python train.py --model="sound classifier" --dataset="short read English sentences (LibriTTS-R)" --train_examples=26041 --time_shift_ms=50 --n_mels=64 --hop_length=160 --input="log_mel" --spec_augment=false --win_length=512 --targets=["voice"] --num_classes=2 --arch="transformer" --norm="layernorm" --norm_position="pre" --hidden_act="gelu" --mlp_ratio=4 --head_dim=48 --fused_qkv=false --bias="all" --qk_norm=false --parallel_block=false --dropout=0.05 --inner_norm=false --subsampling=4 --layers=8 --width=256 --positions="rope" --pooling="class_token" --label_smoothing=0.1 --loss="binary_cross_entropy" --init="lecun_normal" --residual_init="none" --optimizer="muon" --muon_scale="original" --learning_rate=0.018 --momentum=0.95 --nesterov=true --orthogonalizer="newton_schulz_5" --adamw_lr_other_params=0.0018 --adaptive_grad_clip=0.1 --ema_decay=0.99 --max_steps=11000 --batch_size=64 --epochs=27.0 --lr_schedule="cosine" --final_lr_fraction=0.1 --warmup_steps=2200 --weight_decay=0.009 --adamw_weight_decay_other_params=0.01
Rows from block 5 of a small sound classifier, named by matrix and row number. Rows with one number belong to one neuron. Each number is 128 + 24 x the weight over its row's rms, rounded and kept within 0 to 255. All counts start at 0.
After each neuron's rows are labels from the 100 clips, of 14976, where the neuron reaches its highest value: "strongest on" is what is common among them; "loudest" is the band of the loudest frequency at the time of the peak. Only what is clearly more common there than usual is listed. The data: short read English sentences (LibriTTS-R).
# fc1: MLP up (model.blocks.5.mlp.fc1.weight, 1024x256), inputs 128-255
# fc2: MLP down (model.blocks.5.mlp.fc2.weight, 256x1024, transposed), outputs 128-255

fc1.529 [162 193 110 134  81 143 130 153 129 139  98 120 133 138  45 108  92 141 103 123 148 109 157 103 147 123 112 128 129 174 119 122 110 147 112 134 122 154  93 100 139 104 110 101 125 118 117 150 169 144 111 143 120 102 152 180 149 103 135 121 126 122 146  77 138 155 105  94 127 129  93  87  77 133 147 138 136 130 132 132 112 106 152 110 166 145 178 164 127 160 148 145  92 139 126 139 116 133 112 111 113 150 104 103 152 177  91 108 130 156  97 130 108 110 121 144 145 128 123 135 108 133 128 121 139 150 127 105]
fc2.529 [121  63 118 125 158 118 159  98 141 129 171 143 114 125 144 139 146 104 175 130 102 183  74 145  87 143 138  93 124 126 123 135 133 108 164 117 139 138 171 143  87 144 167 129 107 150 158 146  75 126 141  77 151 141  91 117 116 141 147 124 139 170 144 175 110 156 119 135 164 146 164 156 175 120 120 153 127 130 125  88 152 116 101 135 121 100  98 158  83 121 119 140 155 137 117  89 138 133 155 110 110 123 129 146 147 104 118 178 133 118 160 110 132 153 119 103 136 135 135  93 152 149 123 123 155  94 143 142]
strongest on: voice: female
loudest: 250 to 500 Hz; 500 to 1000 Hz

fc1.130 [118 143 118 113 156  96 126  98 118 119 153  90 143  94  84 136 148 126 113 125 121 123 142  96 132 158  85 172 154  99 168 138 105 168  98 119 137 101  95 159 142 160 128 158 112 102 160 134 146 159 128 106 127 162 166 193 125 108  97 102 132 114 110 136 115 122 113 125 144 123 131 112 123 119 137 120 102 120 105 111 127 109 135 127  94 122 153 131 168 120 123 144 116  88 136 108 194 100 111 168 113 113 132 135 129 147 159 139 153 140 118 131 171 113 137 110 188 109 154 147 173 114 107 153  80 143 130 163]
fc2.130 [128 115 133 131 120  90 148  90 151 156 133  89 122 169 170 145 139 121 159 157  81 134 115 155 171 143 155 113 114 133 126 138 152 102 105 138 131 143 158 160  91 107 124 101 135 118 138  97  91 144 125 142 132 113 111 125 107 140 116 157  92 137 149 184  99 155  84 148 154 105 100 165 183 144 170 139 105 128 134 125 177 134 120 127 154 124 134 118 113 113  84 121 126 135 146 120 107 128  95 133 106 142 120 133 106 113 110 167 105 120 121  92 142 119 118 106 127 103 137 127 147 131 130  95 166  96  94 123]
strongest on: voice: female
loudest: 250 to 500 Hz

fc1.563 [130 146 136 107  80 147 153  92  95 127 133 144 125 123  90  72 131  78 137 106 163 152 164 152 156 142 153  96 142 120 136 123 115 123 108 102  74 128 123 126 109 111  89 108 139  83 112 140 147 156 102 128 114 154 176 113 164 127 109 165  89 121  93 108  81 135 125 135 136 132 146 120 122 137 158 144 137 139  91 131 112 122 148 154 177 157 155 163 146 145 124 132 140 114 169 122 140 127 168 188 121 130 123 156 105 118 130 151 160 122 130 160 116 115 122  94 102 171 102 129 125 150 127  88 130 152 129 108]
fc2.563 [134 134 127 141 143 102  81 164 140 129  96 108  94 148 168 135 142 145 112 177  98 142  97 102 109 117 126 152 106 114 138 132 103 153 124 136 130 142 179 151 116  97 151 128 118 155 112  90 134 135 150 128 141  73 115 129 104 108 180  97 157 141 146 150 137 141 105 151 118 159 135 123 113  95  94 120 137 122 122 124 154 142 130 115 116 148 146 127  97 132 120  84 107 146 108  95 122 137 115 126 146 141 136 101 168 166 113  72 128 150 151 136 148 190 106 116 138 122 177  93 120  44 123 158 124 157 101 140]
strongest on: voice: male
loudest: 4000 to 8000 Hz

fc1.358 [169 107 111 112 131 172 116 170 145  83 157 141 141 144 139 124 117 114 154 139 125 108 119 154 112 124 145 105 110 141 110 171 147 154 147 146 131 154  96 146 117 149 132 121 120 126 110  74 110 113 137 116 105 121 112 176  92 137 110 141 149  97 132 129 122 119 109 157 152 109 131 124  96 133 111 106 127  95 151 134  94 131  94 106 146 144 125  87  91  89 107 100 135 141 127  96  72 143 142 125 100 162 114 150 187 114 101 124  71 102 106 126 105 113 120 149 101 103  93 153 110 147  94 169 121 101 132 123]
fc2.358 [122 143 172 131  94 166 130 112  88 117 104 153  94 103 139 155 136 145 100 125 176 135 118  75 156 154 103 135 141  73 107 108 127 150 148 124 134 110 121 113 130 121 110 146 106 118 143 119 120 125  86 122 112 142 128 128 111 140 152  92 138 100 104 165 129 124 165 139 131 120 126 181 124 139 165 176 116 137  93 148 157  91 159 150 119 119 152 130 163 132 130 170 124 156 152 154 129 149 156 137 134  92 112 169  79 127 102 153 163 148 161 139 111  79 110 103 173  98 133 106 121 125 153  94 130 130 136  85]
strongest on: voice: male
loudest: 250 to 500 Hz

fc1.284 [ 94 175 126 117 102 116 138 151 104 118 166 142 135 157  95 126  87 145 143 149 133  74 140 148 111 158 137 177 194 111 119 149 142 127 132 132 136  99 154 113 136  82  98 133 146 112 139 143 150 101 106 156  93 112 141 146 129 124 149 145 120 116  93 127 172 148 115 142 111 123 146 146 113 158 148 115 125 143 170 153 140 108 138 114 131 113 158 113 129 153 130 124 106 166 144 177 121 103 164  99 166 136 100  96  49 153 153  86 156 137 109 131 107 133 107 115 120 102 153 126 106  93 135 142  78  97 142 100]
fc2.284 [147 111 128 134 131 129 112 132 101  92 122 113 121 130 157 118 134  90  96 141 136 162 154  99 153 138 136 126 131 147 147  84 111 117 122 119 147 124 120 112 116 131 154 100 130 146 125 104 105 125 122  65 147 151 126 127 127 100 181 129 132 145 148 151 118 160 139 109 133 120 115 131 166  90 113 110 100 130 104  84 107 118 129  79 131 181  93  98 159  76 129 146 136 122 126 133 125 156 106  83 137 109 129 119 158 109 144 110 124 139 164 120  86 137 120 106 140 146 141 125 122 167 118 129 151 163 149 125]
strongest on: voice: female
loudest: 4000 to 8000 Hz

fc1.302 [119 117 122  95 153 150 131 156 118 124 102 118 152 151 137 136  98 158 148 158 114 153 143 110 195 111 151 161 123 117 112 150 109 124 108 163 101 121 131 146 150 141 107 137 133  99 111 128 149 159  84 103 130 139 122 162 181 146 110 145 133 123 152 124 163 111 159 118  92 134 157 116 170 156 142 169 117 104 162 138 145 104 117 147 156 125 130 127 100 130 115 153 108 157 135 103 144 125 129 123 162 102 124 114 107  95  94  88 146  81 116 116 109 145  97 126 147 102 119 163 119 109 146 125 175 107 160  94]
fc2.302 [148  99 165 195 108 160 159 110 139 122 144 127 117 133 145 106 149 129 109 117 153 143 123 130  79 138  51 115 136 191 133 127 135 120 161 105 175 117 101  90  73  91 116 115 132 108  98 154 110 157 101  85 128 109 151 106  97 107 153 114 139 139 133 125  90 149 131 183 145 131  92 107 106 146 136  81 138 143 130 140 147 102 130 138 119  82 124 156 153 150 116 133 143 105 152 168 112 128 122 133 117 164 141 133 134 166 168 155 114 109 150 129 110 114 166 124 123  79 122 116  96  95  96 141 122 127 114 105]
strongest on: voice: female
loudest: 250 to 500 Hz