A small sound classifier, trained from scratch: layers 8.
Rows from block 3 of a small sound classifier, named by matrix and row number. Rows with one number belong to one neuron. Each number is 500 + 25 x the weight over its row's rms, rounded and kept within 0 to 999. All counts start at 0. Numbers have three digits each.
After each neuron's rows are labels from the 100 clips, of 14976, where the neuron reaches its highest value: "top examples" is what is common among them. Only what is clearly more common there than usual is listed. The data: short read English sentences (LibriTTS-R). In brackets: how many of the 100.
# fc1: MLP up (model.blocks.3.mlp.fc1.weight, 1024x256), inputs 0-255
# fc2: MLP down (model.blocks.3.mlp.fc2.weight, 256x1024, transposed), outputs 0-255

fc1.253:568572490461537534445499494522475528474539484510479518504505515494490482498485542481498513533524512484497528483460474500499500518525487521446485470511495502493538516528495478479477539535504486557488466449477504496526481454498493477495522498441507510480508453487492496460491525527489515524456481550465507503494528499486500490483482472492516504554470479501478506455494538512510481452500485544500487536490555480507520477520472512514514528437513502505489479460563502574503516478477520465514461504510477536480502502472519504513482519530477503525522507481553494517528504478467491520494519501503472501518492516483477489511483501503453531509523501455514531476479487496499517524520481475521494507487492513515509526447503535538483495485504510481454458529519491502492491537531513
fc2.253:498451483513458498519493538509525479541494486498506487527493478494514514506494511539516510497537470522466471507475520540528526500478531527520489538486505494492472526468511539516509502519500468494488530471476461477473505495502481492495473489535480512532518493512534504467486503450535456476481470476554489533489486488503491517534519488524468486476505539480483519532504500430511472519553519472587509515496456505490505504525505472482524511539495558506488531533440483495465511513464478527516461512555524521526504510476508496463481494492499519513498535501489475477477498497469497466492504488506519450449500471504456512487512482542512445542441519513497506550517509512531466483482515502541522479506496454518527530505538485462481530485489526511506511460496508494514493478482494
top examples: voice: female (86)

fc1.355:463475484499514499556496513474474512526489510517493487481510510487512514509542543494506488521455498517442528507486473481493471500501510520506494512501523542492503502532525505485495486453508570497531469505489475492466501482537474465520467531484474497520488515547476496490490465519475515492534488506538468465516485493533496507496481484464477524502504484475481498522503478526485501489520481540515529543503498491464487449526491522515477469557475507512519462532467523516509542506535459505456492446517503538531470474507515528489469523485492501558475544468498539486510460481523527456481548519499502500522481488407502527497475519485504503515487527528508515535534540478511481445506518514512497509483479554480532470501509481490490520508509528481522491479479522491435537530497483
fc2.355:518505541540487485457476470542511504448470483486510515498512525466520482528504481521515532500519514550508489493494441504493530518474504476477479504461525498555489495480496541468507477530549504481451489483520466507496476494485488555501522524497499505531478455512529510469506503479511501518490469513520506516516487530461514498528471524507467474523520510488512491481497488492469466514526488523494494482429554510524516535515517528470476510493529524502499471500513495464500467443533449463531526484462537519484501468504479489512528479497507491461514520514517505513508548504455480512508510467539484453480523489581492486479491513498516472513472512503498532465501533537502512517468524510518548489455553473498518501479509470498476502501478498508532496498466478511565441493494487
top examples: voice: female (98)

fc1.707:490514495495540489489535493469484489495498515486514488495504516512536499483524461576510432446508478472509518484533534464467515494510531527521522533497509503486474481511476505490520512490467476487498461482487474480557466501529458525510490528496509495551473474498517535533504490507494476479498527505496549502455524508505509528471503541464563484468478478540507486472447489491496541455492484489510527506478518489490505479504508514520483476473483470514534454483525521431521517465486508530504497497534484512444496441511482467500501497498510515494490512517491433493521503536484524474524500486536534492493531497517460500480485529519500515532525465531501486454524488503489485528542520499492479525573538486464532485501512536475508506462510484524520505506553477503509511516482499
fc2.707:428468515518492508529469507472491493466509487497501518492470482524462502498506477503439544535511520521551493521488486530488501468505512544502491522512512494487472451514531523525521444555517460491502543503520486493521470474476500453500497508469522535506522475483512490489528513472536533510478451505476466517517488466519571523476504458531459499549504453457476521497493506508504496500523502497458447480509510542512515536496536495495534525528503487519501500507470509521487506512507538500508557536540482517510497488493495520493527492498503488505518479514512456535544500487513477518492500492534494481503469543472481554536487508498529510461465491487470483479491471520495437532486486519491484466476455490519491503485508538481539486530530492487480513492473515495483472447484531
top examples: voice: male (95)

fc1.745:546521488511546522486512506471511488509507517473525527522462476532529533458489466490496468494518501485466477462479450465474468460499516513513526546527507518473494485489514512520522507486505500511494487537493482478511523548539489492513510479502532518518525498503541499566518513499492521458457523469496546478484524463518486507504487464505516502472506486496498495492544496506489479504515518497518449487548478509508474522516564508498514508533478475502521461515481450499488458469462529510485488531488457489482490517473509456484448530493467500513475525528500481495526457484556501485500516508569569505469509514450504484514517497519504490458525516461558497470526527509490510534492493486539505493529484506512511490523468509477504533438507450492503476529517510481468532483508502
fc2.745:509455510477474506495484467511471470484472516514486512497513512508497450559527509470490506492461514503552515550507498502521488478539504478481505484528475489516487479500510525463498482491498565467550500486504494513509494476520480466505458479524491554502480430439482495449478494544539528525535472515497539540493477513472510500492468507471469479454495527466517501493488493485509478485481515517496544504481464477528494510493475470507504465502498480500487518500524511499493513485509481520501531518478540522480478515522491486523531522510535506526515501511513493513463528549475533549484471484497508474461437490501468468492516467522477546468481492517583483490452519501471531534498513512480510515482502550489500511500512460535510509489495553546486478484472503524512502512538534
top examples: voice: male (75)

fc1.716:506470520478515459476465504549491501498449467474502497491493507517519476470476507528500507475498541510521504478503472501517530482559500480517521464472513478508484534495542525517500492497468479537506530509460469514482521485498491530496501451507441513504507519478527496514487480536507548454504489480504496491552525495534509495538467483504516499523490480468508544542473509476489452519518457506502506496489548501501536508501473498482544496459510487516538500508473540512530508506486505490464527581460431525507486537497490523459481501472471525513473475550511498487528488480493491514490509505487480489502492478487517483557494478501474514494482506464463506551508469533494534533521479492497494558514477500521489509516520471488478486532475485497472520512463492462504571544514451
fc2.716:520515450503503513464473471461477508503553546496513497475470557477498512502503501504520512500489497523516569547494488527481513500471502515486484515526512498510509504491477471492499483493537517479482505474531524510491527493531486494536507495481547454483485520488445519469505482479501490481468489537488483492474455490477531521485480500511521539535496513506459474520531504499507494498484516505556526495522497498481471500511485525545489475498524516476476470503558505489477479418520494489484462505474565503496504479507469437525521495509511503480498529519491517506428446487482524462485456538518493528535505459500535482500521505550487477501515495510532527479491502548480444534486508520504532527499545510453527527494492525507507486505476464479540486547468504489509469523485508
top examples: voice: male (88)

fc1.476:469493507511498507496520518456498494507512463503503505502518534523489556523479502509457543476498491502450526534510511490461493480463491561459512502468458492486515519532459469510480494520502506466544522485583477525558511509464457522507523504474521446517486479474483504518504517499472499521541510522519471494513487476491520500529500487509493484492472535526467487502458485527495513475507509479462472523510497523497504478514473554464515545515483490518501529525498426465504500457492554498488506537487451496496521489541499465499482503488513539485441512477495475554496507528509468543454546487488521526515513525552501527496511519520514482496475503481523458511541496504492492502481467507511495501511519491526499505511549531522472504537466502463506479543507496478493538516497487
fc2.476:510494510494492494483525490501531504494505522478534511503487448491528500489489526479528463498504515527557468498517477505528556506484542476526468500507538504509499468514516507464540490527505514500460456429508526519480498506516493498498501521495532493531520472476510535514477493491479476482451492523468512505511528501511472456495492503559455491529499477485461476494477510519451491471525506451518524499518491476477481525498508473522528443511533518498531498517526526509526547506498452476523498524468490474437523496542506484521468468523465496508518453504457527504471517461550494510550505526524516497514502530511499497538447469457495527508520480518515508532497498549522484480512519451496439486511461520532503512509502514504539487548516531517524497496499485476499503442531490
top examples: voice: female (100)

fc1.108:517494484549464521448555492492537519551526467441520485429537547513523476515465464483504481486538487483499487515469505448539480504509493488537457520505526511479515460516526532487448514507488497512499468496537495503455527517503497504514544479515532531539487522507510489481515484480541519497491462500508527515529522538502484468468509504526547504504505485488524513531461479463527500527500499492512544471485539490523477534481555494497503513462486521493508487502502507524481505507512503479506485519518516536489484498479499460484507453467515493501517488528488494471468502493484417499481497513480476498455501469504507486446488520483484549493474509515553497474490509515548480496519501501448509456506508482470484486495485508521523531492485491506498483455505556479517528525498545
fc2.108:508509520498506503514491567491469500510530499516504536539501536531482565520514507464480519491474491497519484503538496512484487458495506483463570488502507506535503525539524484531516467467500534502517476523514499457514499451525476504497525519501470475513490471530476553515500537515438473525493541496458496500479501506473511509527471479515460500496462497466492478485524510505483504492540505524512498515461455507547457480503471517485474459535480471537493506515479492523472512491529495519439476476493484459469513503493457506505471525524555492455475520469487466513556487526480548508519473535499544481514506531478519502493477471477474505487548456477533503509500479518446526529513502506517478513513522493482500501539512502506506452444527531489517501495505496492476520481496472
top examples: voice: male (97)

fc1.487:478503509519462524530502531524466471511474542509531563531501468463491478461531498488496428493508529543510534449522513513508467487497487513521521464455472508482517507512532461482508528508515469499496513473528503539497541503541472499522476506474493513457456488508508488537462467491476533457491492502488501512507530500491492504506529495483520497495499506478531494487430536464490506475475475515461502454502480502509505484481526531531520517466493516493480485532518529536509497503521504532513462530494512520511511532507482487477511472495522508472500517511502506477499513483519462537475514529474509512477544486520471544519498518454489477506502490476487447565508469518540474516501510534519481519472485491465541466512514477506523451501500474536506504573470519540472479514455539
fc2.487:470515462486537532464489490501493536521544507530458515472549514558466506481462473493481508539451495475498515544494467484459481495524501551512483492516499512484542473503472522494498525514496472455539508505524486500504508521457458517469542504514516488516475520471466506465484495531526502508480503528484487479504490484529478499483449479476462466561502503490455527510546486466518527500471505472545463518482463501484481490495522544522467494506495553531506509463499493489492470498512491531520534529490452506510507489507501505528545512482459525473520499497492483555532479484534513523494488528538518483571543521459481483482438483505492483511459499483496500533504504455468506504539476521487509476515477497526489519478520490499510482499521454504535491509531481477520490492498494
top examples: voice: male (99)

fc1.398:482524492462507513461495506481529541489502510495467480531521530496501521480489521553511486540511482500493563476502528507524502509501475497475515544444479516489507484494504494509446464491472547471471527475502517522548502543535479524486482495530499552489449496483504537469508513492525517554512494537501541500498484520483461462509462483498525519533517512526469535438441515496497509456528505479475488525455509431488500530442507519491524507515473519545520529521500500485497484483500522474485498487523508491508465460494460522522524504545495502545443505499520518528506503472471521490471489481502520538469501523499492488542500517490482500450499518512515480490490468498515462444517501504510509491494505507471494504510480449466541524491523496461453520527481512477516471481493517
fc2.398:497519444461455480525515530518505530555534479477492477511516531465508467493503490479501524523498534544522487489513507479472502535534536506499510466511506458498488522521486497486505478486526522485475525510486545496532457465541517488487499464467535449458528447520533507515498483510507475509483442505498462450484521500514461497512539479542498507536474471539538442511503511514477490500497490519511521494523515495496476505476456514505477506504468450510495482468546484544506519485513479490467528493496466519516468501494498505494501531534510491500535519457485452511543497534509480509545496497479509501498550530487522491527505483521545511529464486489494441515475448499498480497480538519497499503464478515502537508457519519474493508490502495469515510502518513552434468527513520
top examples: voice: female (99)

fc1.541:478521501529496479545489482467518511479493510534492508487496503482504529471518469521479493451493480526452538519486513484507473462514471475552500481499474486469529516512508523480537494518491577479492514534469488461492512478481487514474476467479540502532501512487536538518510521504516537429521477505503556529497501492478499529478531519493538448486448459462498505505493502500481460523507434491499493495474482464499492467525496529498500515491487500476518533523516520513475503514476536525508476501514482454505452519483533436454493484488536511514525486471519508512517506495484506469517540504503540505493527480482489530524495499584517503491536505521520501479545466495511506504521489544522499487488485496520484519462463521524525534475511498506479502510468484558525454500490452
fc2.541:430497500477494535477484521468516506490543500540492513464468501508469524508502509518513508462484485511527524507501500518501511486474511515503476496462537528496534512515466515451517476497536492514494489470514467518495486511471515538531536545511499507524517467475509512514483454474482533519543474544516510523480475503464543501533484495518529546504466523502495529430508496496537491492485531516536473510481514480519501554474500523502508484469497489501451440501515533512511448486500546554527497483509476528460547511510486511517459484528445524490456490499498433448502488499483504487515482486487483491522464495465523522502507521442514484450532465495509493535472474517525521511498492528513505503481508519516531457509479491491490508558511541483510521489515463496498543479491518
top examples: voice: male (99)

fc1.621:457506524488529499501514483480510526521533532506529481491505536499500488523465492537433516514520537502457509529506488487501495530514511542516528529532485490440496498444513501495489503567509521485489515504516448470513446493487521513511503548489494500467502542511488496518534525498424455533489513491511511507525485513466507515536491526469543492475465500505537512498476466533506513457493514504503503481487506482514509444495477498481493478465516526494499509513504482466491500443528546479510524516476526515496462473489500541539524491513492510494528474488474526530517515517550471507501511487527506486516481441536500420494510520490496504476495511502498523486497453513511541445449541495481520475519490480510510510538500490505491505503472487481527474505520476491502481488413491
fc2.621:551504470511509519508497487523491487454485457510460552476540507485523511490532481477526475548485496481511493522483466500460477473534483496482483487433509536546501498514504487473450526526509453482462433544506545517485531521508521516480510509546487543529500449553498502501512483483558520483500458532470504536480486514465532533464476495502477492487519514515530497497508483503482495528482487515491499504481536508486510545481510474526490521535494497475522484456452512516497487517499500486476529474515491445541482512486505475556495461492467528472487499503499485511491494533478510486527535515540505468443500526480497527516495503530482505492492508565507497500461475481525507534507500462534497553501475481490478457509506527500474507501521477468471528502465487519498520516512492
top examples: voice: female (98)

fc1.534:520521543487495491463500549511525476476535512513502477496512512470476492460495486497497492510495502474510537523479509493499520469533511500460494466486510454501519488503470501455536509505524531522552535480498517489500506513504547557517477487508489492481518518525546512434478456518518512541518507481519476505483537484500491506469502484518559510493523510519497491454458520526512505503543497523530431476495543550513536458555495490455490471528484511463481538460492477477525472495501495500522499464486490485522458497509501447507481511528505491486515486474517477454503527493506517528528411491535509469501493482479512509540516501497462460456468523510508490498493488465514486520504509541495489547504506502504465519478484490477490505497456465496530492505539487467538480514476544
fc2.534:502452519543524480503495479478467479499524507497481532516467516538508504467486494519512497485485455527525441515507516475508495504483493493510520545482511544503480518515498475505522486520490482463491430527495510469517519505491454468514498518513505502486493496516447506510510546467478521490497520489509450475509478502525438523489471503466525519482504471498565498506499496469483492572498476464491473471503497466435466510485513517530490570441556524527468468486500534530530569524482509485502502504492554488490462523477495522484487518494498518522476507521516502503462518530511484467467527554489475523529517491457500504534485493499502482525471504494526516510490527519482516485479495489498457492556520526554496486505500491527511526503506512471486512553492491516496472519486469
top examples: voice: female (93)

fc1.586:512524519481515477508507500444511503464502509486501558493475479470496547521504453518487526505473480513513501490502523503497533517485470431497488520477475487497497549486533498529494498545503494481517508515530524514518519514539495489488478489504499464468543480462451466505510546496507486481480503500497480506512488512493514504558486506535467472526522509528527509499490502466477435515531479491521499487496504550469512511480520546454470506468487481542570487554507489533531483505523521505511535488525506515481458492508516463498490532470472496521567517512500475465454511507488511500520470546491515495483466501503512502497480500509498533482573475487481471454492481472502526541461478455472544494507513491513479497500532518484464493509506519463506504470494434511455518510529475
fc2.586:560513493499523516480540511527489520542512487494465469482480524518517491479517491499527500499477489457503502508470501506504457486510439527504496510528481483496502449472511511497499484474478522511496488472472515461503521541477512507507483505511538507496511495505533525510514519510503526471495555457525495512576498492532508495462519484468516486529455536513497488478496472503498506487495526499526514534509502486537514502471484493490542483486468497565480501467481514462526496499537497538546482545521472515528536548482498530458513449480516546451481514540484515467529454484502491520451483473495496465502534497514523521502491494503515469437438494524532527446514481504458477468531457515496486492504501538500472442491494464529514538496494512493526501490457518504498512502466506
top examples: voice: female (100)

fc1.282:475470459505521511530471507466508485482499527508506477462504520527483542504511522549560492514475518487490483472543481505477589487473474506510521479480496479500549512496501486492505501503521452474463486521503490473538520497538495497494527495510488502506537482499522476503528494477519528464490507492491488552459484528550506539468505456497509547530468532520481504528429549547518517504501530469468478484455483467476501495523454510492511497502518493498489480484498491443544501499487498510504489484547511510490493499512505515527487507503530492499506442472538483465510520527451525510509518511489526431482522488493536532459502463517529541500487486506481480535518511494512495525489526482493507504499497521527555478467532466467492467488546506550495485479523500459498509514523487
fc2.282:474524499474506522512539496465475506517471514510461518512548494522537517494513507483443475479488492466482509497513496440530484479492526534476498497545486506485493506464534523518542494489485499440513503492549512523459499463518510452495472499516475510460512486442481523520494505477458470523495508519512542523510523489534543495526533506500499451469568471500508489461494486481515490476526481466531485527486491521470529507515517525541511520522484476434495500463478538504512458510483496502530492502504498491503482501487515470513547509510477551509548506503474467472516487453553460513458509547498493488488476482472494500499506517536475539515482536440508511491483520468496526481525507552483499510498527507478513519553470509501490495526485504484494489502473548469518479494488552
top examples: voice: male (92)

fc1.697:559501458444508460518477540542458488501553487500490504461481543513489522507524530449496499513479445488472524501503458494470455502536492473477473502517512518532505571482463528477484490484493507522505509509533468494472502528523498518524448528506513503458474470525509487468466525525502534476506532537549505491503485546448507500503490508498517509468508514503453482502495501465473496483547521555506508572471495451529472498510497470455479485475468521515517488512507495515466525530472518481518510495491506461507517493520496502517509505464513478490529533490492481491510510509479535512518476475567480516491500498474517519486447537520520513544521527532483490537524485507506490469507505503495507484468509498504495515482460479545499486495478557537514479515490483468492503518479486
fc2.697:498486539510543499478495481503531566460460513486505524559498525506473503472497472514474534464531478533498537480495516472503522551497497517536460511485506476515528483504504492514538519502523515476483507517461492496517506484467506475487526466476491457501476471511474500525517495457496466533483477511554529517502499516492536465468504504476486546523489535478559545504499491498530489493490491487480496506498502478509463495515508551513521483550525505441515505498479502499498442515505486537503496495518490534507487498500499518487504548464502549509434491489479527493478457511544516498514491474448515472527509477515535496492502488541526497447510516501489545495463485459525492548513462452533495475472490457484476482483523504526504463485482482481478562489509505507484503447521488
top examples: voice: female (97)

fc1.571:489498509557503525478440483482537517538537491504469531554507482533473487498471496468472516471522494510469447511489526454519474525540481494501521498510475464473504512467469524496452508473511472513549568498517499498481540503541519518513480511487477490485489506488548496500475520509529514487496479511472494515566456524506557489483492484492461491488473487518511500494474485495491495512542549517526477525513524436500426487515529552470523478527526469446509535498504481474477518515527484486474515502535509483476485469511494483482484546512490493489522501508474516495520480509518487475511516512498493522470516522503525505493520544522495480433512477520489504462507523497467518469504522502481513500515473465482561469508513506497500476493528494483487533564506489469473533502517491
fc2.571:539517527499470475520534543532463531477474506526489501498512503496524482474484485485489504481496515532511471477477487544466520494514519479534462507502525566507530515505525490503492487527512502489526503555467482514456481509447500471517490518485512516505498510511501494497534475496508524496523520446504496556430472485516510507499447526484551497468480485506537514484508482522523509502486505496491519483488504511490482501483499477478475450509526514507504524511460494483531464483484483508499471508476484512495450543535525503509533494483493492540471502486537510508524492477483536562505483449490487486464468487495555500506531483505514486513491521488509494489504502504580492501541527481503543483474486537495455514436487565422496514499467521480497492445501486519494479549529481
top examples: voice: female (88)

fc1.342:517478479468520504494505467528489498521483517511513486509474462525490471460502482534462491491473519474479475529474500505512477495517495510507515467540484501483524476479512538483494517466521507478516525488499495486491497502468463524503512466478496517499527506488534460505481443510491477516493505513468482531467477493497520498501515473526503497487506491474535496472497500512474507523509532496570468487527499531486466488494482520504550544488491525455525484446523482502547456441536521494512513565449498510484534500499471488451499514541504495470488513481504503551475507499486521535496484459517493455539573513512512510497523483551524528531503499537545531436497502568475498464475515553512478508527505476455521491469490500515478506530473467515532529511494537468475502532486505
fc2.342:500508510467508507507459509474493473483513487514527511548461488544507515534507510501471512483506536473522520515500485512510471559529510515477507550477504493482497519497555457529515473547483487543510476538477500522521465525528526475488474521514526500465470520509470541473535533528504508477514533488527496527514517516482502493470455462526489507456515510508451487485503517459489468533498447514462477512510495493512490516499522467512500466508505498514497461531502481467491500531450493491470486497490530529537476495553525533522525456478499496532507457509533495465484546546486548484526515482503487490461514464471497511512476500475513491510497512484522491490501453483526542492514498468468496432496484517480470545528525480504498519498531521472498477570453474523463466476503489
top examples: voice: female (81)

fc1.617:505511517501541503467516510501511493445458515539510475453521543518498508453460513507488521537506469493510512427503503507528544503473530509517506510470519486474491491528467485510536528516536523494479512472521459511529501489494487479515488508447532522481489515474485527513504473461542498517524494477522534521466461489496475487526521522515493482469472528551490507537484545507503479495516492510502531560461492483536550472557525495513473524474504524500508484500504486516570538479467516479466493478492531492509542523442474479517487508486529517519483466488463487543494487491476486473513476520453519472525489499484504547467498462520495514468486490485532530527478495485516504505488483478491506508477503504495545476503458487505512493525518479495488528523494507433504477517455438
fc2.617:480504455513543461525494486490497459552479456528494505502528441478545465518504504512537513469511503470492519502480507496447487522550540513510549502482494497542477537490518504498494505493517518503443497475473463468508487520473452513511514514485467487488529527491484476503482499533518511492514479566545484462485563510507506500443542486526489532531485491492527461577510458461507523496471524472501509501498496518486466500481483456479529473522515467502497492504532492500501499485548511525497521525533501544462487504528478510501487496519503439515497530498507522492492499512553507479483476512514491529533518481529451464519486501495484494489503478526483514523469472515489500493553516498499529492498460539492464522496536499489475487508452477519499475498543520526472457511492508
top examples: voice: female (96)

fc1.402:490531524490509494450512498508523551471507506470537478514510494507465495462520550487511503506501494500503521504499528516484510509484505510509452457481462473506567513457486448443510501503472532504497499527498511506483518535433518500486515539509477495492533497525517518526483482544493532487473522493514497505514562484519490489518487504486480469516497507505509502516512502490570530502542498519496484557484492512509561516508463483464483489508491501521499530461538492457479518488498532496544457459502496472495522484495478520475509536469513522487565443468447493549489456517477513486488514476512533486489472486485466531525491487466500533472497488519502495502498518496486508524536485484497448501546487497485537473514480512475465484470481529529532466544531472493479523452504491
fc2.402:491515442496487451513485501497445448518492472503462512512513487478505543495516485496532520519498453488494500515509459514475528495533513534513528525519534502503411499535465537544501491435531472477544474449512510502512512482498479506499502499525489537489496505459499503499516511453484493519522497493482534510497503517484477464504557472526514536475532525513549498491494517503488528479491482482490485501502497459480462504486500519511483513500511519499500527520469510522517459504536507521494540511510527524502529470548481483487516520482488495480497474504490492489521523455502476462488479527463517508467529544522461511523491494542507483488500538499500505438502537447489500477491562484482572476463509457511498427507500513501517521494535467477513547488500525498498486508505524
top examples: voice: female (99)

fc1.646:470460464511518498515486481516509488464495538502479495502474508496475536513475480511453504503481528446500549469498488502538471506469514512536530499512483501519501501529522521458469541465540528472477515481512524496484524536476515502485526468471506511504516494492497501504491473466491466488521499501468475524502511536464502560515469541493542469464482490467465547543503503493502485503484458500514510490527535477471534517512531489454557472510498502491506491478501492549463509512513522524449480535520454529540520517481482515554533514454510514480516470545499490480476531484517508512483525497501463455543481485490514531464501493535494444495474514481516542502473503508515487480513473497474526502513522467509527559532536517507444487488499534534511514439488491480477505484475499
fc2.646:517493503476506450447537507505491502483510519496495543503508499544517502524498503515502494478512463528514463529517495463502525491524489498493476536516496514485505489505516479495540508499446535539521494520449539487520444468515527517517501488481472516497503524471511481485474489539499517480512443532543498504515461533519467501460491420504458499499512542512495492450506520449500528504542503537441478543506482508522466546507523497535462525532473525525511495535493473493524444494475453497530538484475535501488499517492491482512495451512499495509537509473510531518491493456489454484537501510455492532480499482496505483503523509492513480515466516510485497487538524510482531512500488503511470499496505503536441444545506488518521445501478468503490488561506519482529508510482509
top examples: voice: male (88)